config = dict(
    model='sound classifier',
    dataset='acted Russian speech (Dusha)',
    train_examples=26041,
    gain_aug_db=10,
    time_shift_ms=100,
    n_mels=64,
    hop_length=160,
    input='log_mel',
    spec_augment=False,
    win_length=400,
    targets=['emotion'],
    num_classes=4,
    arch='ecapa_tdnn',
    norm='groupnorm',
    activation='celu',
    weight_standardization=False,
    depths=[18],
    kernel_size=5,
    stem='single',
    widths=[192],
    loss='cross_entropy',
    init='torch_default',
    optimizer='muon',
    muon_scale='match_rms_adamw',
    lr=0.0017,
    momentum=0.95,
    nesterov=True,
    orthogonalizer='polar_express',
    adamw_lr_other_params=0.001,
    steps=4400,
    batch_size=64,
    epochs=10.8,
    lr_schedule='linear',
    final_lr_fraction=0.05,
    warmup_steps=440,
    weight_decay=0.2,
    adamw_weight_decay_other_params=0,
)
Rows from block 13 of a small sound classifier, named by matrix and row number. Each number is 500 + 40 x the weight over its row's rms, rounded and kept within 0 to 999. All counts start at 0. Numbers have three digits each. After the name is the row's rms in percent of the matrix's.
After each channel's rows are labels from the 100 clips, of 14976, where the channel reaches its highest value: "responds to" is what is common among them; "loudest" is the band of the loudest frequency at the time of the peak. Only what is clearly more common there than usual is listed. The data: acted Russian speech (Dusha). In brackets: how many of the 100, against the usual share in percent.
# c30: last pointwise conv (model.blocks.13.c3.0.weight, 192x192x1), inputs 96-191

c30.72 116:482458444437442495476521444481467396483505516483511473516471531510464575437477518576512519620564545493547611499477485473468502522489532501470549498517538421487524504528464514459517503461503514486499522456455436501482420511486450480468476478547513477526519539545488473483539464490474575587
responds to: emotion: angry (65 vs 18.8)
loudest: 250 to 500 Hz (42 vs 19.6)

c30.83 090:504527534555512526504466583507483431464545474458528463502475547506478481546468495454522453536512519464481504430518496493546446458548446545523493466557464442429449471455504493510501529522550487536458581554584560547423486524611494492534505484476468576461466453448469472517535531539499484493
responds to: emotion: positive (84 vs 18.6)
loudest: 500 to 1000 Hz (33 vs 8.8)

c30.15 097:522540502572469511460492483468458440523501466468462436544478449480515510537463437459456459400495550533508500514509518486502557513468446527473587541477503531507480501487529593426483533504390567477546496493505518550544463393498461526462482475495487521421559517533535594484528486529480518522
responds to: emotion: positive (86 vs 18.6)
loudest: 250 to 500 Hz (41 vs 19.6)

c30.104 106:506544490426477397510464484527516472479567451489500491506559541538534490476489496530429483468522527459421481488584509496552550480510440445464468559561537415478508459495494496508468526473605471529493497514524491507483471511545523498492472462515476524470462581563528460449510524489499503446
responds to: emotion: positive (95 vs 18.6)
loudest: 500 to 1000 Hz (33 vs 8.8)

c30.188 095:473454520476549561557520531481476485470533533429467475495495530454514496478548518566529505522462516489450469573464587491521534444513500559527532528525470541392524586511473495495476505509492494513472448531492497462450542559554505596472467466450482521446496523485514473485546456423493533438
responds to: emotion: positive (79 vs 18.6)
loudest: 250 to 500 Hz (44 vs 19.6)

c30.54 080:459457504479537454529549473523483524518451519524488548499536453520497530561532561580460455506476540421539547444546526560481480481511534510505493572463541491494513529519512470462474504446556519463459533544454538530503549495566528516542412444484480502530493537530532444469396472491435521484
responds to: emotion: positive (44 vs 18.6)
loudest: 4000 to 8000 Hz (27 vs 7.8)

c30.112 086:453508483492534557518513514497452473545461537487474499527460528528566457571476496507415493514506524517515520468549417561517494496519476531537389472546446525471562477475472511481534480463511417446515497490444518435455496469493537405469470484445503508514533487469491483631443471524503570493
responds to: emotion: neutral (96 vs 35.6)
loudest: 500 to 1000 Hz (28 vs 8.8)

c30.161 096:528517480500559498453510447480417529527525500488447576467438518578568493476493458473445535532460509446444400570465485451550529498486504520514476508530495487483533508450439436500531502503520503470494545479506486510455484491450542461506435463517516568492515506431446502512503545538476522485
responds to: emotion: neutral (66 vs 35.6)
loudest: 500 to 1000 Hz (39 vs 8.8)

c30.149 105:491516496523465501499522545519455486526487532478468448538477481480472480499512484512580497492483459477530516502535481515525521459495524552413454492468501586550492446501421464535512484461533532480486529503530458462480510431497444449474491520499444502497509517542496523421466611552522518482
responds to: emotion: neutral (78 vs 35.6)
loudest: 500 to 1000 Hz (42 vs 8.8)

c30.74 076:451493457453545541470487603439496481477440574502488458522594508510432474526439438525610478462540500573534572471501507515493555414549544478503514498478394491486438486458505498512486498553493554560489482519511464488515479529492544419533571430493496577547489533528518509500473480435508458477
responds to: emotion: positive (69 vs 18.6)
loudest: 250 to 500 Hz (45 vs 19.6); 500 to 1000 Hz (32 vs 8.8)

c30.43 113:478486517530482464520521483496412431567544490520535487524491463559501536509497471474469473483506552502504458428546522466438478459572540488513467479478489582472491551532493495628565504467509478506470497498490541486501487457577495466461469590531416465575517455490491518619512545467508495518
responds to: emotion: neutral (89 vs 35.6)
loudest: 500 to 1000 Hz (54 vs 8.8)

c30.185 083:537531487530470522464523550475512551513534518537575433461503441434532483510489524516496499505504582493480472472447534520469427459458518506529524524539431404520491568516515557491545482453480496457494485421452501555501422599431580472512547408479566489481501508582526480455564398525552540435
responds to: emotion: angry (73 vs 18.8)
loudest: 250 to 500 Hz (41 vs 19.6)

c30.134 088:435509523540546466431472484488440523528516419474496496478447476435483489549501553468532480467509532501506473512490559405506478512577470511515405477517540473519469493486565537529487471545440479510479495530439482482562572482472535472523513520516522467556506536537567410525592463512516565548
responds to: emotion: angry (74 vs 18.8)
loudest: 500 to 1000 Hz (62 vs 8.8)

c30.67 113:498577479485510499468562478557453536489493499432500476519493556470440470500436521480484534489450449481419516523448497477515487445486458459435482491540541565505496456438505509492541450558441540511589489493495523440505463486502501537470555481453474448490544532476480410529523492524551459535
responds to: emotion: sad (78 vs 27)
loudest: 4000 to 8000 Hz (32 vs 7.8)

c30.164 084:515536515511464451454509454425492514541526544456515539465512500584540562444454469478532449510509472444418442407550442493494481528506528545489481495525483518510531479534484391485562500448442475542507450477488508514476456480511544456534504493531502503485435531556509555560490470459510495449
responds to: emotion: neutral (83 vs 35.6)
loudest: 500 to 1000 Hz (42 vs 8.8)