A small sound classifier, trained from scratch.
Training: 4400 steps, batches of 64, held-out accuracy 76%.
Rows from block 4 of a small sound classifier, named by matrix and row number. Each number is 128 + 32 x the weight over its row's rms, rounded and kept within 0 to 255. All counts start at 0. Numbers have three digits each.
After each channel's rows are labels from the 100 clips, of 14976, where the channel reaches its highest value: "responds to" is what is common among them. Only what is clearly more common there than usual is listed. The data: acted Russian speech (Dusha). In brackets: how many of the 100.
# c30: last pointwise conv (model.blocks.4.c3.0.weight, 192x192x1), inputs 96-191

c30.180:144133135118149139158144085181145131093098104122144165119143129160132097145223147128115110142187153093126158166109236143153097085186090123125111191138112148109144118129108177152096102097107134124095165137150082090114182080059149134142143106139146151103136083143057143121119110156169105114
responds to: emotion: angry (65)

c30.141:117087181148108130124064121107135079174076127162116121093120128144144132162087199121087117126121153129153203127160075156128153126121106115147164158100184116119111073152124136128126130090188069122108145156131118161082130161108115214158138104156168111161180141087106164114132099110173114131
responds to: emotion: positive (43)

c30.21:189106192095103116188169131123114102092110174109144121086091153103120110144172125116095167145122160116104064150151132122153081141156092156125108123078161102144064121118077170101116068113188111098128201088165155190150129146141082099168082121073097141148094099156138122142122131162133146134
responds to: emotion: angry (71)

c30.123:152139097106105162084119099104091117125093128103145109152168068096083125139113099163153183078111088147139121140137114127160122125056189118133175157155086113164219110129158164135126136053133097063118132206171139121129166107137133185115127078141142215127156121166102100106169140147171146148
responds to: emotion: positive (57)

c30.68:070140169161155082096099110126122176116152100154122119107133168122143120110077083147095153124099131110111156124136155114112141108183139112095098138152132131144101124068086134112128178071117144126119121123108122143108130137139161140110107129151172131078115097071151082103245107123146106139
responds to: emotion: neutral (60)

c30.109:144138094185163139088146102156135107107122121157147062103185110126107154136148160065191092172097143100120105126136159100187168149088119135130116117125087123137097128157141113154182145181125208137164210068182112166095177141141146125132127127118172135165148119140154120170152112051139109139
responds to: emotion: angry (42)

c30.4:113116136149111130132145096121149185128067095150106107099126229105155092153167098126134167127170131165144124136108188117116124124116113075081111169076170158183103193111149134152167179139126107104110114170070118149125111081126119128101140122086144100120120113103094095132060110140126044094
responds to: emotion: angry (45)

c30.159:100110112128151129139157074154105192123126087135052170120142204139127124138110164118165123157089133107150100124112091140143089088133141102104142076189133162101057069155194126102127155108178138147139123089126094119129185136112079132107106150108138089121086141158127149132185119083139148147
responds to: emotion: angry (51)

c30.173:139133105213092110071131124056092085108094074135155141091191101125078093132192151117128152130109178094092160104114141137095138146128163126145115094081155134105099129117108149147093141173129181140135214142180116138157154180141095133145145132152135129186105058155107124188085084160123125102
responds to: emotion: angry (47)

c30.81:144190128180173145066093100139087150103132146189167131123176104123109130154203152059181150093093224084130123124087136163056115134115157135126123042129131135082134111105130148121095088114144184097109163076106121120148186156152160145124100167134162159157168098116131129116178092137133182093
responds to: emotion: angry (48)

c30.170:107096077112136106132211223147070167188112111147089176160092120163084150101108151048180122140090124111117142138097091134093123060146095142169084137098139100141130141124138161153102125143120124114123120082138180160072149174094157134127044131141176140097107145148144128116152121118101081139
responds to: emotion: angry (54)

c30.9:171157104083118119085161120108071098161088090178169163142167123126085119141089102095161146158141174159141147143133143107138136087113090125064100146131173128111110178191106131098110104151120123138140119193111205117110145141154144117111126135099187129109115098149095130099142114099089055152
responds to: emotion: angry (42)

c30.24:123125094089141130090130121127128179060175156095095073118177106120119130154116178120148150146151090097138110128115146144126112201136154134079110119153052085122139052124115169185127150175118139163185144127116096127141129145182144072123176133178124121174147153140094203087091141124114135152
responds to: emotion: positive (43)

c30.53:128147107160128104151175191114152180160174086101099159144123112149114197087091124099162135164129159089128125104158143157102150161165123153146139132143107084122065137161149071099039091144145095157149132149130147090122074091091165112196145089121152190154176096138136085143118086120165109124
responds to: emotion: angry (41)

c30.72:095141190105119092131152152121079118166099094144160096085103131105148119116147150135071083111101116115154151162087120140124168144118122153143146171149134173185188110113210164075120167116126084072129152088147146145082126077138085109105116105108130133164207188096149098092130143049105102171
responds to: emotion: neutral (62)

c30.48:106174107112103085100137196185128104150138151126167139129077119112149118122125134107145146111171127154121090121081138088148171165109160128102111113082115175097120132100192156208142138115116094113126063129126094183172138154177115087181160140227107151143133049135172041202117179132200110130
responds to: emotion: angry (49)

c30.33:151160193132194137137219096095123169144154138131181127106109144113139165117111144157155166109109145171166160165123101082110096127136075135114124069168118142108146096116106106167074105101052101160094106181091205108065093146123111160121082122101127139186113133171129157162124154137149094096
responds to: emotion: angry (54)

c30.79:081104156121126170088126128122139128111141133127117114139104148078169102115087106119070168113098157080103130119120098171140115144111085169149125093117113109133148108172080169103094085177145144143219145103115112168174120168139174124175107162118134200128146097112186142181116079150176078126
responds to: emotion: angry (39)

c30.7:112074093127151211109128166127124110158109166133121147084166088067178120171106123153132079131134151090132074051146119132153066128112083150088093109159091130112152129149110123118131181168116058160081117115121077127186154124197105149116122117131105099162168121096097092093103111169175121145
responds to: emotion: neutral (64)

c30.162:096108149149073132109137122082121098135079110151084104103145089182145140190115135171168144160154193205132140144118147101157081144078130159056166105229156098153136116112161129098137111153136101142190062131178096088100100111164080118087124104093170158158116104090126124143124190097155056105
responds to: emotion: angry (46)

c30.172:113124135181136128135127106118107099141142097161117088160136171113125150131136097084138151161149114118112080182143140141055128189105174166170196123130092090106174163155101137094128146146109174103100101137097146070121120113116171169153100103178101129131167104150087119100143109155079089117
responds to: emotion: positive (51)

c30.107:136079122177149170128174150112109131127095141160105151096109124106135107162142129172145162155116106064135146135141164150088074098116136157122106044107119180121147105062135154107144146115110173125231174077148101092178084077167128088085115131119089115174129117087144178189138126124132110103
responds to: emotion: positive (51)

c30.104:147172062122057099144072097132102146125106096150193093212108157107127142077138170104157114090127074155147144118149100114133208152150096122093123116115136194107155121135121103161119129179158121080126095078146102089150194127152156140149107112115085144153169082164123181167149196151149081103
responds to: emotion: positive (44)

c30.59:084164117097137166124097147098163117186157116089159090160134145158061162083061145095183077121099193189172175106102151088145134171195124177103170160086132164103104109085144130159107047134155115141130108206101117101136128154113143143149140142135132163076122187083126073157161129122144136108
responds to: emotion: angry (44)

c30.143:067145085101168106102099154125116103139115063142129168081100141107159134162078154138134098136146088166067190112070115145105101134108168147174165223152158163205116180103160109222090090213102114160109090135099116101187151143121184108141102090090183154113110139114087131134094127191141141147
responds to: emotion: neutral (61)

c30.165:105150122161130062110103139168130079173099156088113139149133099097113124098087131155204110131115179100150158179121116137116108114114120170125139143133111131202137153132171148181142104080129072087132123117123100183100081132078107119166131124109129172174123143148137150137175103167131122165
responds to: emotion: angry (43)

c30.47:154147128163137164105109063127086150125146134095084113103135153113115103089156119057100091117113101096157131189143111127112107084180136133157134117111118062128075116137125079172127102102084132110165112116103088108123118168114149139181121106196099107100124109126124138140130129186165093155
responds to: emotion: positive (43)

c30.167:121088083161137135100144071175092153174137137117064145125168155098081173114215117153103128173110110102124122111150046142164205179108165092126104113090141152172190164104158117083120107186069150143137126104174141142150143116103172118155119086115135143169111090177085107079132126144158154117
responds to: emotion: angry (41)

c30.138:156140102155112088175142134094130165122132118170165142046114183130149176090064166115112123114131184081143142186134110112173076133145119143108109094094147122133072094111141111113187142145117130126216147161085128114179118104158140186163154121106134156158156149078087146127197117130128079129
responds to: emotion: angry (40)

c30.91:076120131176144071099169094084136099189127071162124153112122109150132134133045132098130115139127139119133074121160105153129137102115142175102097097090156131147111097173084119155098152187107185130074149105146157082139120130124133094166077065119119183110107131113161126111143147183138094137
responds to: emotion: angry (46)

c30.140:123108158101088085218205253066158140108122135163167119127100151104108117138127090104154131104112106115081132087147098146100132143095102099129110131115123155072128120118144093175171146078162104081145151109175161127104151140108139176132142120148130199104143099145159129202120123108178120148
responds to: emotion: angry (47)

c30.100:109101154091104088148167130130103168104127110145187149171090108165115109130069100180194067089116124130123139108136112115091188095109141142099135171139160164189058202178186130184126134146093090146146080127081148149126144116151141133112134131159179069131120096120070165154133110135168140134
responds to: emotion: angry (61)

c30.36:163095130113112122204153154101119149182134139053114135137104140096171109137167201110147090127138122063098189117096138098098115172155156071127115100107099056107115104114108155136106115173117177117127116083105158200115123124168145162138122161193103119157150185156085137041117162094128112089
responds to: emotion: neutral (62)

c30.66:159173183138101107154128136191114151104160116119115122106100145181141153126112168131157101109110141066132118150090136082116076163107134172140063123172075121171161084157140086105162188161122243104024157130131099063131096174152189100127119096058126122128139116106125125122137172123131135101
responds to: emotion: positive (59)

c30.186:123130109212085176113176162118120181074080183120118130150126107161112139124087167111136121107108152172073074160135092133083124116188100128138084137112108126182127079091134138112087149112114126165107100193140085121108124183131123163161184137098134138114089106115123098148118050084120066133
responds to: emotion: positive (42)

c30.108:072110125165170099145116189140169109110122118255122105125109158089138096123118101070152085142136146062106164093109104139151146152119126115152128141110112115092094174101112093175118079150102138139147094059174132088161207144156142163104122100108135104141128107163128162157082168140166141106
responds to: emotion: neutral (63)

c30.45:096184133160202165121150163106099135177167148195137174101088218133106150100180208111160143117148127141161178111141083077188150101137092108058137135130155168121086126175108134142159158153163134130144151136162124129170083140120090126093113076130139134126102092150114082128205111060102108100
responds to: emotion: angry (47)

c30.124:106123122108161118142161132121134163077055092202131142123126127152160127147146101181096150086104124125107124108119045104108104188089155137091132135142088062165141195133098152138091103093150136096113045072129124166197143132182163130091142175124121126127077134100145177097123157162148114135
responds to: emotion: angry (52)

c30.166:125160132184139147103214165138084108103140138084126235136101130070185142165155112100064170136143112098112113095141176136099122074139117116103139087190108118129132107087088096082162152107112205142106138128112153101116175176191114138085082121079107094165140120130143104173127108124153158189
responds to: emotion: positive (68)

c30.102:122086150120074156146142122095171127100149100106149155147160101116097143093113124138105133091126132121102124136152142098161040160062076141082149144101144095084112163151107102154128145118152145116126148066095076145112125152117064137106119064133139138170116080165159064152091148153120164154
responds to: emotion: positive (47)

c30.153:099169139163127101126136168147124092198174197134163152161096149180131092112139142125126117114098140138183087115133031144167101143094122085127141185130124178145141180111146076109145103092171116124102092115165126055125132170170106098109112096127088068089071155106162114122118128112130115116
responds to: emotion: angry (53)

c30.38:104120196123088092079153079121154176143142097195121086108206062157115157119085146104133091143167148113194118149185119135124121136101148116068147189099155118148166151060166093125217071145167135084094124106115174146106144129081111148175184112141102147114111053182157146131118142136113107119
responds to: emotion: angry (45); emotion: positive (39)

c30.62:094130156136123185127115123163134087117157122195139165149147092128153159133075173140138126160143107121118108114145134083110108127113132115111065106157175116142121173145105126137123086137113138139116101174124090148112108149158093140123152175216206192168115137206053152123085202095160106115
responds to: emotion: angry (58)

c30.86:114107130159124127069083071120126118186146170100139139110143132135128160099188073123131065129158118124156159089086143068150171149128087165151113165100114159070132151127191095181163143138134089150158125103112155132106124140118160126116122083152128097159088143124096138146062135104098142086
responds to: emotion: angry (42)

c30.148:111143156168169183202098145132189128088125116123109125072134123089138174102143091095072110114115153192087199110096131230106109147138160144117090135172104124140188166084144173124092090077134094141110071115131155163163128136131142110149152088124153102121118122101100139112088090079129153102
responds to: emotion: angry (44)

c30.12:151153090153056177146144095177158116065143115041135124129098143147062105139129093136100121084164135235132153107141141115075154139113101168113127077142090120119159140130148148116162153167129163114137179148128111156109146106116100123122168106118169191094118165144146104103163097108113145083
responds to: emotion: neutral (61)

c30.2:152076118105070131112119080156085077104142120140121142157123159103152190133077122139118068104115168084064083135158122122166206135114106132144113109110127187117163117102155105144101120104136105122124149174086155110103114145127117130102109085142187113126154172179170146137131120179169130141
responds to: emotion: positive (53)

c30.183:116153136164114164178094107099103128043138161118164143143110131186153101087062189148094149083137086099116144072076087165145061123139149087134121203140144165132166103041155130110087155143127170139105111083132191117117122132140168117091142140166117145109128079123059197151154158097097093133
responds to: emotion: positive (65)

c30.1:111102107146122134105076120167095153178149151128142131192066101103113111175116132131101179110088156112123129128098130194189122138174206126083148139137089208114130160189136100111126101093159121171081112148144120175119084091119119103154070168136196112071112073138157098105178146192083095111
responds to: emotion: neutral (64)