From a checkpoint of a small sound classifier: 2.2M parameters, log mel input.
Rows from block 7 of a small sound classifier, named by matrix and row number. Each number is 128 + 24 x the weight over its row's rms, rounded and kept within 0 to 255. All counts start at 0. After the name is the row's rms in percent of the matrix's.
After each channel's rows are labels from the 100 clips, of 14976, where the channel reaches its highest value: "loudest band" is the band of the loudest frequency at the time of the peak; "top examples" is what is common among them. Only what is clearly more common there than usual is listed. The data: acted Russian speech (Dusha).
# c30: last pointwise conv (model.blocks.7.c3.0.weight, 192x192x1), inputs 64-127

c30.83 099 [173 124  91 131 128 138 123 126 139 103 106 106 138 132 104 127 132  86  87 102 160  93 126 131 112 128 129 137 129 113 138 154 103  94 127 170 112 160 146 131  96 105  98  85  92 110 150  97 100 136 139 117  70 110  76 116  75  39 108  85 119 109 113 102]
loudest band: 500 to 1000 Hz
top examples: emotion: positive

c30.129 103 [108 112  91 134 138 125 158 148 114 123 104 110 131  80 166 105 108  69 133 171 145 133 137 120 125 124 151 122 108  76 132 128 168 143 140 113 115 150 156 125 120 141  88 124 131 123 149  96  98 138 132 120 140 114 137 118 135 131 115 146 118 183 138 114]
loudest band: 500 to 1000 Hz
top examples: emotion: positive

c30.166 102 [111 130 150 156 122 163 134 129 149 153 136 155 131 152 109 110 162  99 108 107 136 140 150 129 152 141 147 138 123 112 165 141 146 151 136 170 123 132  92 152 123 142 128 153 118 123 145 124 111 129 133 113 124 155 119 115 130 117 151 154 167 102 114 121]
loudest band: 4000 to 8000 Hz
top examples: emotion: positive

c30.104 105 [199 122 146 117 108 162 139 171 139 117 102  97 102  89 183 114  98 159 121 127 145 121 165 110 109 102 162 105 119 151 126 104 123  97 129 140 134 117 146 172 177 148 126 106 145 132 158 156  96 150 142 103 126 116 165 110 124 145 124 107 132 152 135  77]
loudest band: 250 to 500 Hz
top examples: emotion: positive

c30.13 094 [155 126 133 117 158 104 105  90 113 123 112 118 123 104 125 140 131 140 140 123 145 131 150 151 185 122 112 121 125 119 129 145 115  94 130 124 152 122 146  59  88 115 118 136  97 127 150 114 140 134 130 118 119 129  99 126 147  92 141 133 131 137  90 121]
loudest band: 4000 to 8000 Hz
top examples: emotion: angry

c30.39 095 [150 121 119 138 108 153 114 134 148 143 168 118 124 115 137 119 172 145 107 150 131 167 138 105 114 151 183 118 144 156 145 109 160 135  79 126 133 151 113 143 111 148 151 134 139 128 126 145 121  99  69  94 108 127 132 147  95 142 132  99 125 128 117 124]
loudest band: 250 to 500 Hz
top examples: emotion: positive; emotion: angry

c30.96 098 [ 81 134 143  89 159 161 129 107 155 175  95 150 135 105 154 130 159 135 150 164 103 121 129 118 114 140 149 126 117 140 101 144 140  94  98 133 109 152 167 177 136  66 107 127 119 123 116 131 180 166 141 141 101 139 141 141 111 137 100 122 114 110  96 101]
loudest band: 250 to 500 Hz; 500 to 1000 Hz
top examples: emotion: angry

c30.78 105 [113 105 104 121 153 136 139 135 114 114 117 146 113 169 146 114 129 110 150 132 118 115 127  79  93 183 103  97 145  81 161  95 159 106 136 143 127 141 180 127 126 121 144 133  96 135  95 204 137 138 117 100  94 101 142 138 116 124 118  91 109 109 166 158]
loudest band: 250 to 500 Hz
top examples: emotion: positive; emotion: angry

c30.55 098 [136 118 131 194 105 130  83 158 153 131 144 118  80 104 103 132 122 110 107 108 165 181 158 158 134 130 135 114 147 144 132 113  87 127  81 113 131 149 151 135 110  75 144  98 163 143 151 150 138 100 132 131  88 155 163 153 140  83 114 129 118 149 133 107]
loudest band: 250 to 500 Hz
top examples: emotion: angry

c30.30 095 [129 143 137 154 141 158 168 137 161 126 127  82 119 126 106 120 142  62 178 169 117 129 104 101 150 180 125 103 121 118 100  84 136  97 110 127 155 175 157  45 127 136 115 117 148 156 103 129 106 125 100 145 124 138 143 127 129 120 172 115  94 135 133  92]
loudest band: 250 to 500 Hz
top examples: emotion: positive; emotion: angry

c30.91 086 [133 146  90 135 152 144 102 121 165 110 198 150 123 112 105 165 111 101 118 118 116 145 104 119 150 157 112 146 129 121 166 142 136 144 128 144  62  95 123 101 131 135  96 124 151 145 118  99 161 131 184 152 124 109 135 148 150 139 150 168  84 142 154  95]
loudest band: 4000 to 8000 Hz
top examples: emotion: neutral

c30.82 102 [158 123 134 105 132  98 142 157 148 154 115 112 127 155 104 142 122 138 103 103 151 116 105 141 120 137 120  78 132 132  99 140 126 119 131 118 130 124 110 111  89 156 125 139 140 118 171  86 153 145 112 114 126 128  86 107 109 135 110  92 113 135 113 138]
loudest band: 500 to 1000 Hz
top examples: emotion: positive

c30.176 091 [114 124 170 109 115 132  80 134 157 128  82 173  82 114 108 121 137 147 107 179  94 142 143 112  97 146 137 106 143 117 122 126 132 100 142  81 148 108  91 134 129 115  95 136 169 114  96 123 137 122 107  96 158 108 110 141 137 157 104 110  98 116 140  90]
loudest band: 250 to 500 Hz
top examples: emotion: positive

c30.59 098 [142 164 199 123  87 160 109 143 120 122 177  98 175 117 119 129 141 160 109 148 146 101 155  93 139 120 105 146 144 111  80 136 141  80 146 124 156 142 117 164 124 151  99 127 118 179 132 102  82  93 171 143 123 156 131 141 148 158 136 134  88 117 110 111]
loudest band: 4000 to 8000 Hz
top examples: emotion: angry

c30.47 100 [ 67 148  98 103 123  89 164 125 113 115  98 123 127 165 126 149 138 129 115 162 105 143  93 128 127 126 140 107 133 137 137  56 141 169 134 136  90 127 123 105  91 140 106 131 133 112 130 127  98  94 126 129 154  91 157 110 137 141 146 127 150 151 148 106]
loudest band: 250 to 500 Hz; 500 to 1000 Hz
top examples: emotion: positive

c30.15 086 [121 157 144 135 150 147  88 175 125 121 127 155 140 124 129 116 117 126 147 143 156 113 164 117 119 109 124  81 108 150 101 155 111 138 138 164  87 107 154 121 130 134 126 134 115 160  75  93 130 159 115 139 107 119 126 137 212 170 104 133 142 128 145 147]
loudest band: 500 to 1000 Hz
top examples: emotion: positive

c30.136 100 [132 107 117 113 104 108  95 124 158 176 175 145 102 103  90 166  82 132  83 145 158 131  98 129 107 125 135 148 123 126 109  85 136  96 121 111 144 140 169  92 118 112 134  88 159 122  91 173 165 127 176 134 114 126 124 105 159 138 105 112 118 134 161  99]
loudest band: 250 to 500 Hz
top examples: emotion: angry

c30.84 097 [105 125 114 139 121 108 148 127 152 108  93 119 171 126 100 115 137 121 136 141  97 115 139 145 147 155  95 136 147 114 158 122 110 138 139  61 156  93  66 157 158 162 120 152 120 108 128 137  95  89 153  81 145 126 172 116 100 120 131 136 172 120 131 113]
loudest band: 250 to 500 Hz
top examples: emotion: positive

c30.105 097 [131 136 140 106 174 104 130 141 123 135 102 120 130 147 129 125 156 156 165 129 111 119 122 124 132 126 129  85 102  69 119  95 102  84 169 143  85 150 134 129 154 113 117  96 124 132 130 148 133 125 127  94 168 154 168 144 117 104 149 162 174 150 125 156]
loudest band: 250 to 500 Hz
top examples: emotion: positive

c30.20 103 [154 100 150 134 130 128 173 120 115 128 139 123 109 111 126 110 120 138 126 153 129 108 107  88 134 127 120 156 132 129 123  95 140 123 132 150 157 139 115 106 127 112 104 152 126 134  94 181 164 169 149 155 124 129  85 151 127 153 117 132 122 158 136 219]
loudest band: 250 to 500 Hz
top examples: emotion: positive

c30.76 105 [142 141 117 113 118 145 152 159 121 147 129 111 117 109 145 116 184 128 115 149 133 129 126 140 124 134 154 140 148 138 165 138  82 104  96 170 149 155 172 130 130 146 146 180 143 147 125 132 127 130 134 118 121 122 144 156 141 107 141 145 189 126 115 120]
loudest band: 4000 to 8000 Hz
top examples: emotion: positive

c30.21 097 [146  96 101 103  98 104 108 147 108 131 144 163 144 117 128 122 157 137 125  99  98 169 148 127 143 129 115 110 117 131 107 108  98 126 156 142 202 119 113  89 156 112 143 191 100 134 112 161  84 122 127  93 141  88 100 112 116 156 151 121 156  99 121 116]
loudest band: 4000 to 8000 Hz; 2000 to 4000 Hz
top examples: emotion: angry

c30.63 104 [118 129  90 120 147 151 123 149 104 122 151 109 124 112 118 122 147 110 125 113 111 134 131 113 135 119 118 155 106  96 158 121 103 148 170 136 101 149 142 170 168  77 128 121 121 107 115 116 103 170  99 120 156 128 140 148 136 169  89  78 129  59 113 121]
loudest band: 250 to 500 Hz
top examples: emotion: positive

c30.9 098 [ 92 170 142 100  85 131 123 100 129 145 147 113 140 140 103 105 121  92 107 129 129 121 140 128 127 160 140  94 137  51 109  97 189  99 126 147 147 141 105 180  81 121  95 133 135  93 119 139 186 143 145  94 114 153  93 154  92 134 128  99 154 161 141 117]
loudest band: 4000 to 8000 Hz
top examples: emotion: angry

c30.2 103 [138 118 130 162 106 119 150 112 107 128 112 144  85 153 184 107  85  95 149 159 154 128 141 108 127 126 132 101 102 162  83  98  93 134 136 114 109 119 169 190 139  78 113 113 118 130 117 134 148 137 148 144  90  96 172 171 126 122  91 103 132 104  96 107]
loudest band: 250 to 500 Hz
top examples: emotion: positive

c30.143 091 [108 119 104 139  98 182 108 129 162 104 130 128 128 164 128 135 123 125  99 108 181 123 106 107 150 129 135 135 138 162 107 146 126 124 120 137 132  82 140 175 122  99 101 109 162 101 137 123 151 102 101 134 102 143 164 129 138 144 114 113  80  97 108 135]
loudest band: 250 to 500 Hz
top examples: emotion: angry

c30.172 092 [119 161 135 112 100 105 167 124 135 173 139 130 140 137 116 113 110 145 137 118 150 113 112 137 181 131 125 121 121 113 100 124 144 133 132  99 143  73 151 113 204 112 171 115 116 133 139 164 100 134  98 152 115 157 132 114 155 117 116 158 116  90 164 160]
loudest band: 4000 to 8000 Hz
top examples: emotion: positive

c30.113 104 [148 161 109 126 123 106 159 149 108 154 115 100 112 118 135 125 124 118 154 157 155 123 122  76 147 103 107 150 121 131 167 149 133 146 135 136  99 132 166 156 161 117 169 120 143 147 122 142 106  99 132 125 109 123 107 147 110 147 125 136 148 136 111  89]
loudest band: 4000 to 8000 Hz
top examples: emotion: sad

c30.137 104 [100 193 175 118 139 140 133  98 140  92 119 155 185 140 180 151 111 114 105 108 144 122 118 110 120 127  79 136  98 144 112 140 128 109 142 142 131 130 135 125 110 131 108  75 109 124 136 146 125 100 149 212 126 107 144 121  92 109 140 112 140 109 152 137]
loudest band: 4000 to 8000 Hz
top examples: emotion: angry

c30.138 110 [157 147  96 124 167 119 152 123 123 122 130 128 140 116 121 135 112 134 113 125 109 106 146 114 155 162 110 135 145 101 129 141 152 148  91 121 108 104 158 187 122 113 124 131 117 131 154 124 130 128 149 121 154  92 123 129  94 110 101 104 134 144 130 149]
loudest band: 4000 to 8000 Hz
top examples: emotion: neutral

c30.38 102 [120 181 127 124 137 108 210  71 147 118 160  70 164 158 162 115 145 106 146 162  94  96 122 101 104 120 130 153 102 124 138  64  95 120 125 146  80 171 163 168 145 145 128 122 115 101 136 150 132 150 139 125 115 145 146 148 113 190 162  99 151 152  93 144]
loudest band: 250 to 500 Hz
top examples: emotion: angry

c30.41 111 [ 88 114 146 150 110 118 128  99 137  98  81 150 116 153  90 104 121 128 142 137 135 111 110 165 125 155 103 115  94 124 147  74 127 107 140 168 138 174 105  90 117 173 117 130 115 147  94 121 135 164 129 116 109 147 114 129 127 156 122 152 118 150 115 170]
loudest band: 250 to 500 Hz
top examples: emotion: angry

c30.42 104 [161 111 126 144 121 151 100 148 103 122 143 142 124  98 137 131 185 100 121 108 187  98 114 109 123 103 123 126 118 146 122 134 102 107 148 129 131 140 151 137 146 156 109 149 120 115 134  95 130 112 115 163 129 132 115 102 149 191 118 138 171 101 135 111]
loudest band: 4000 to 8000 Hz
top examples: emotion: angry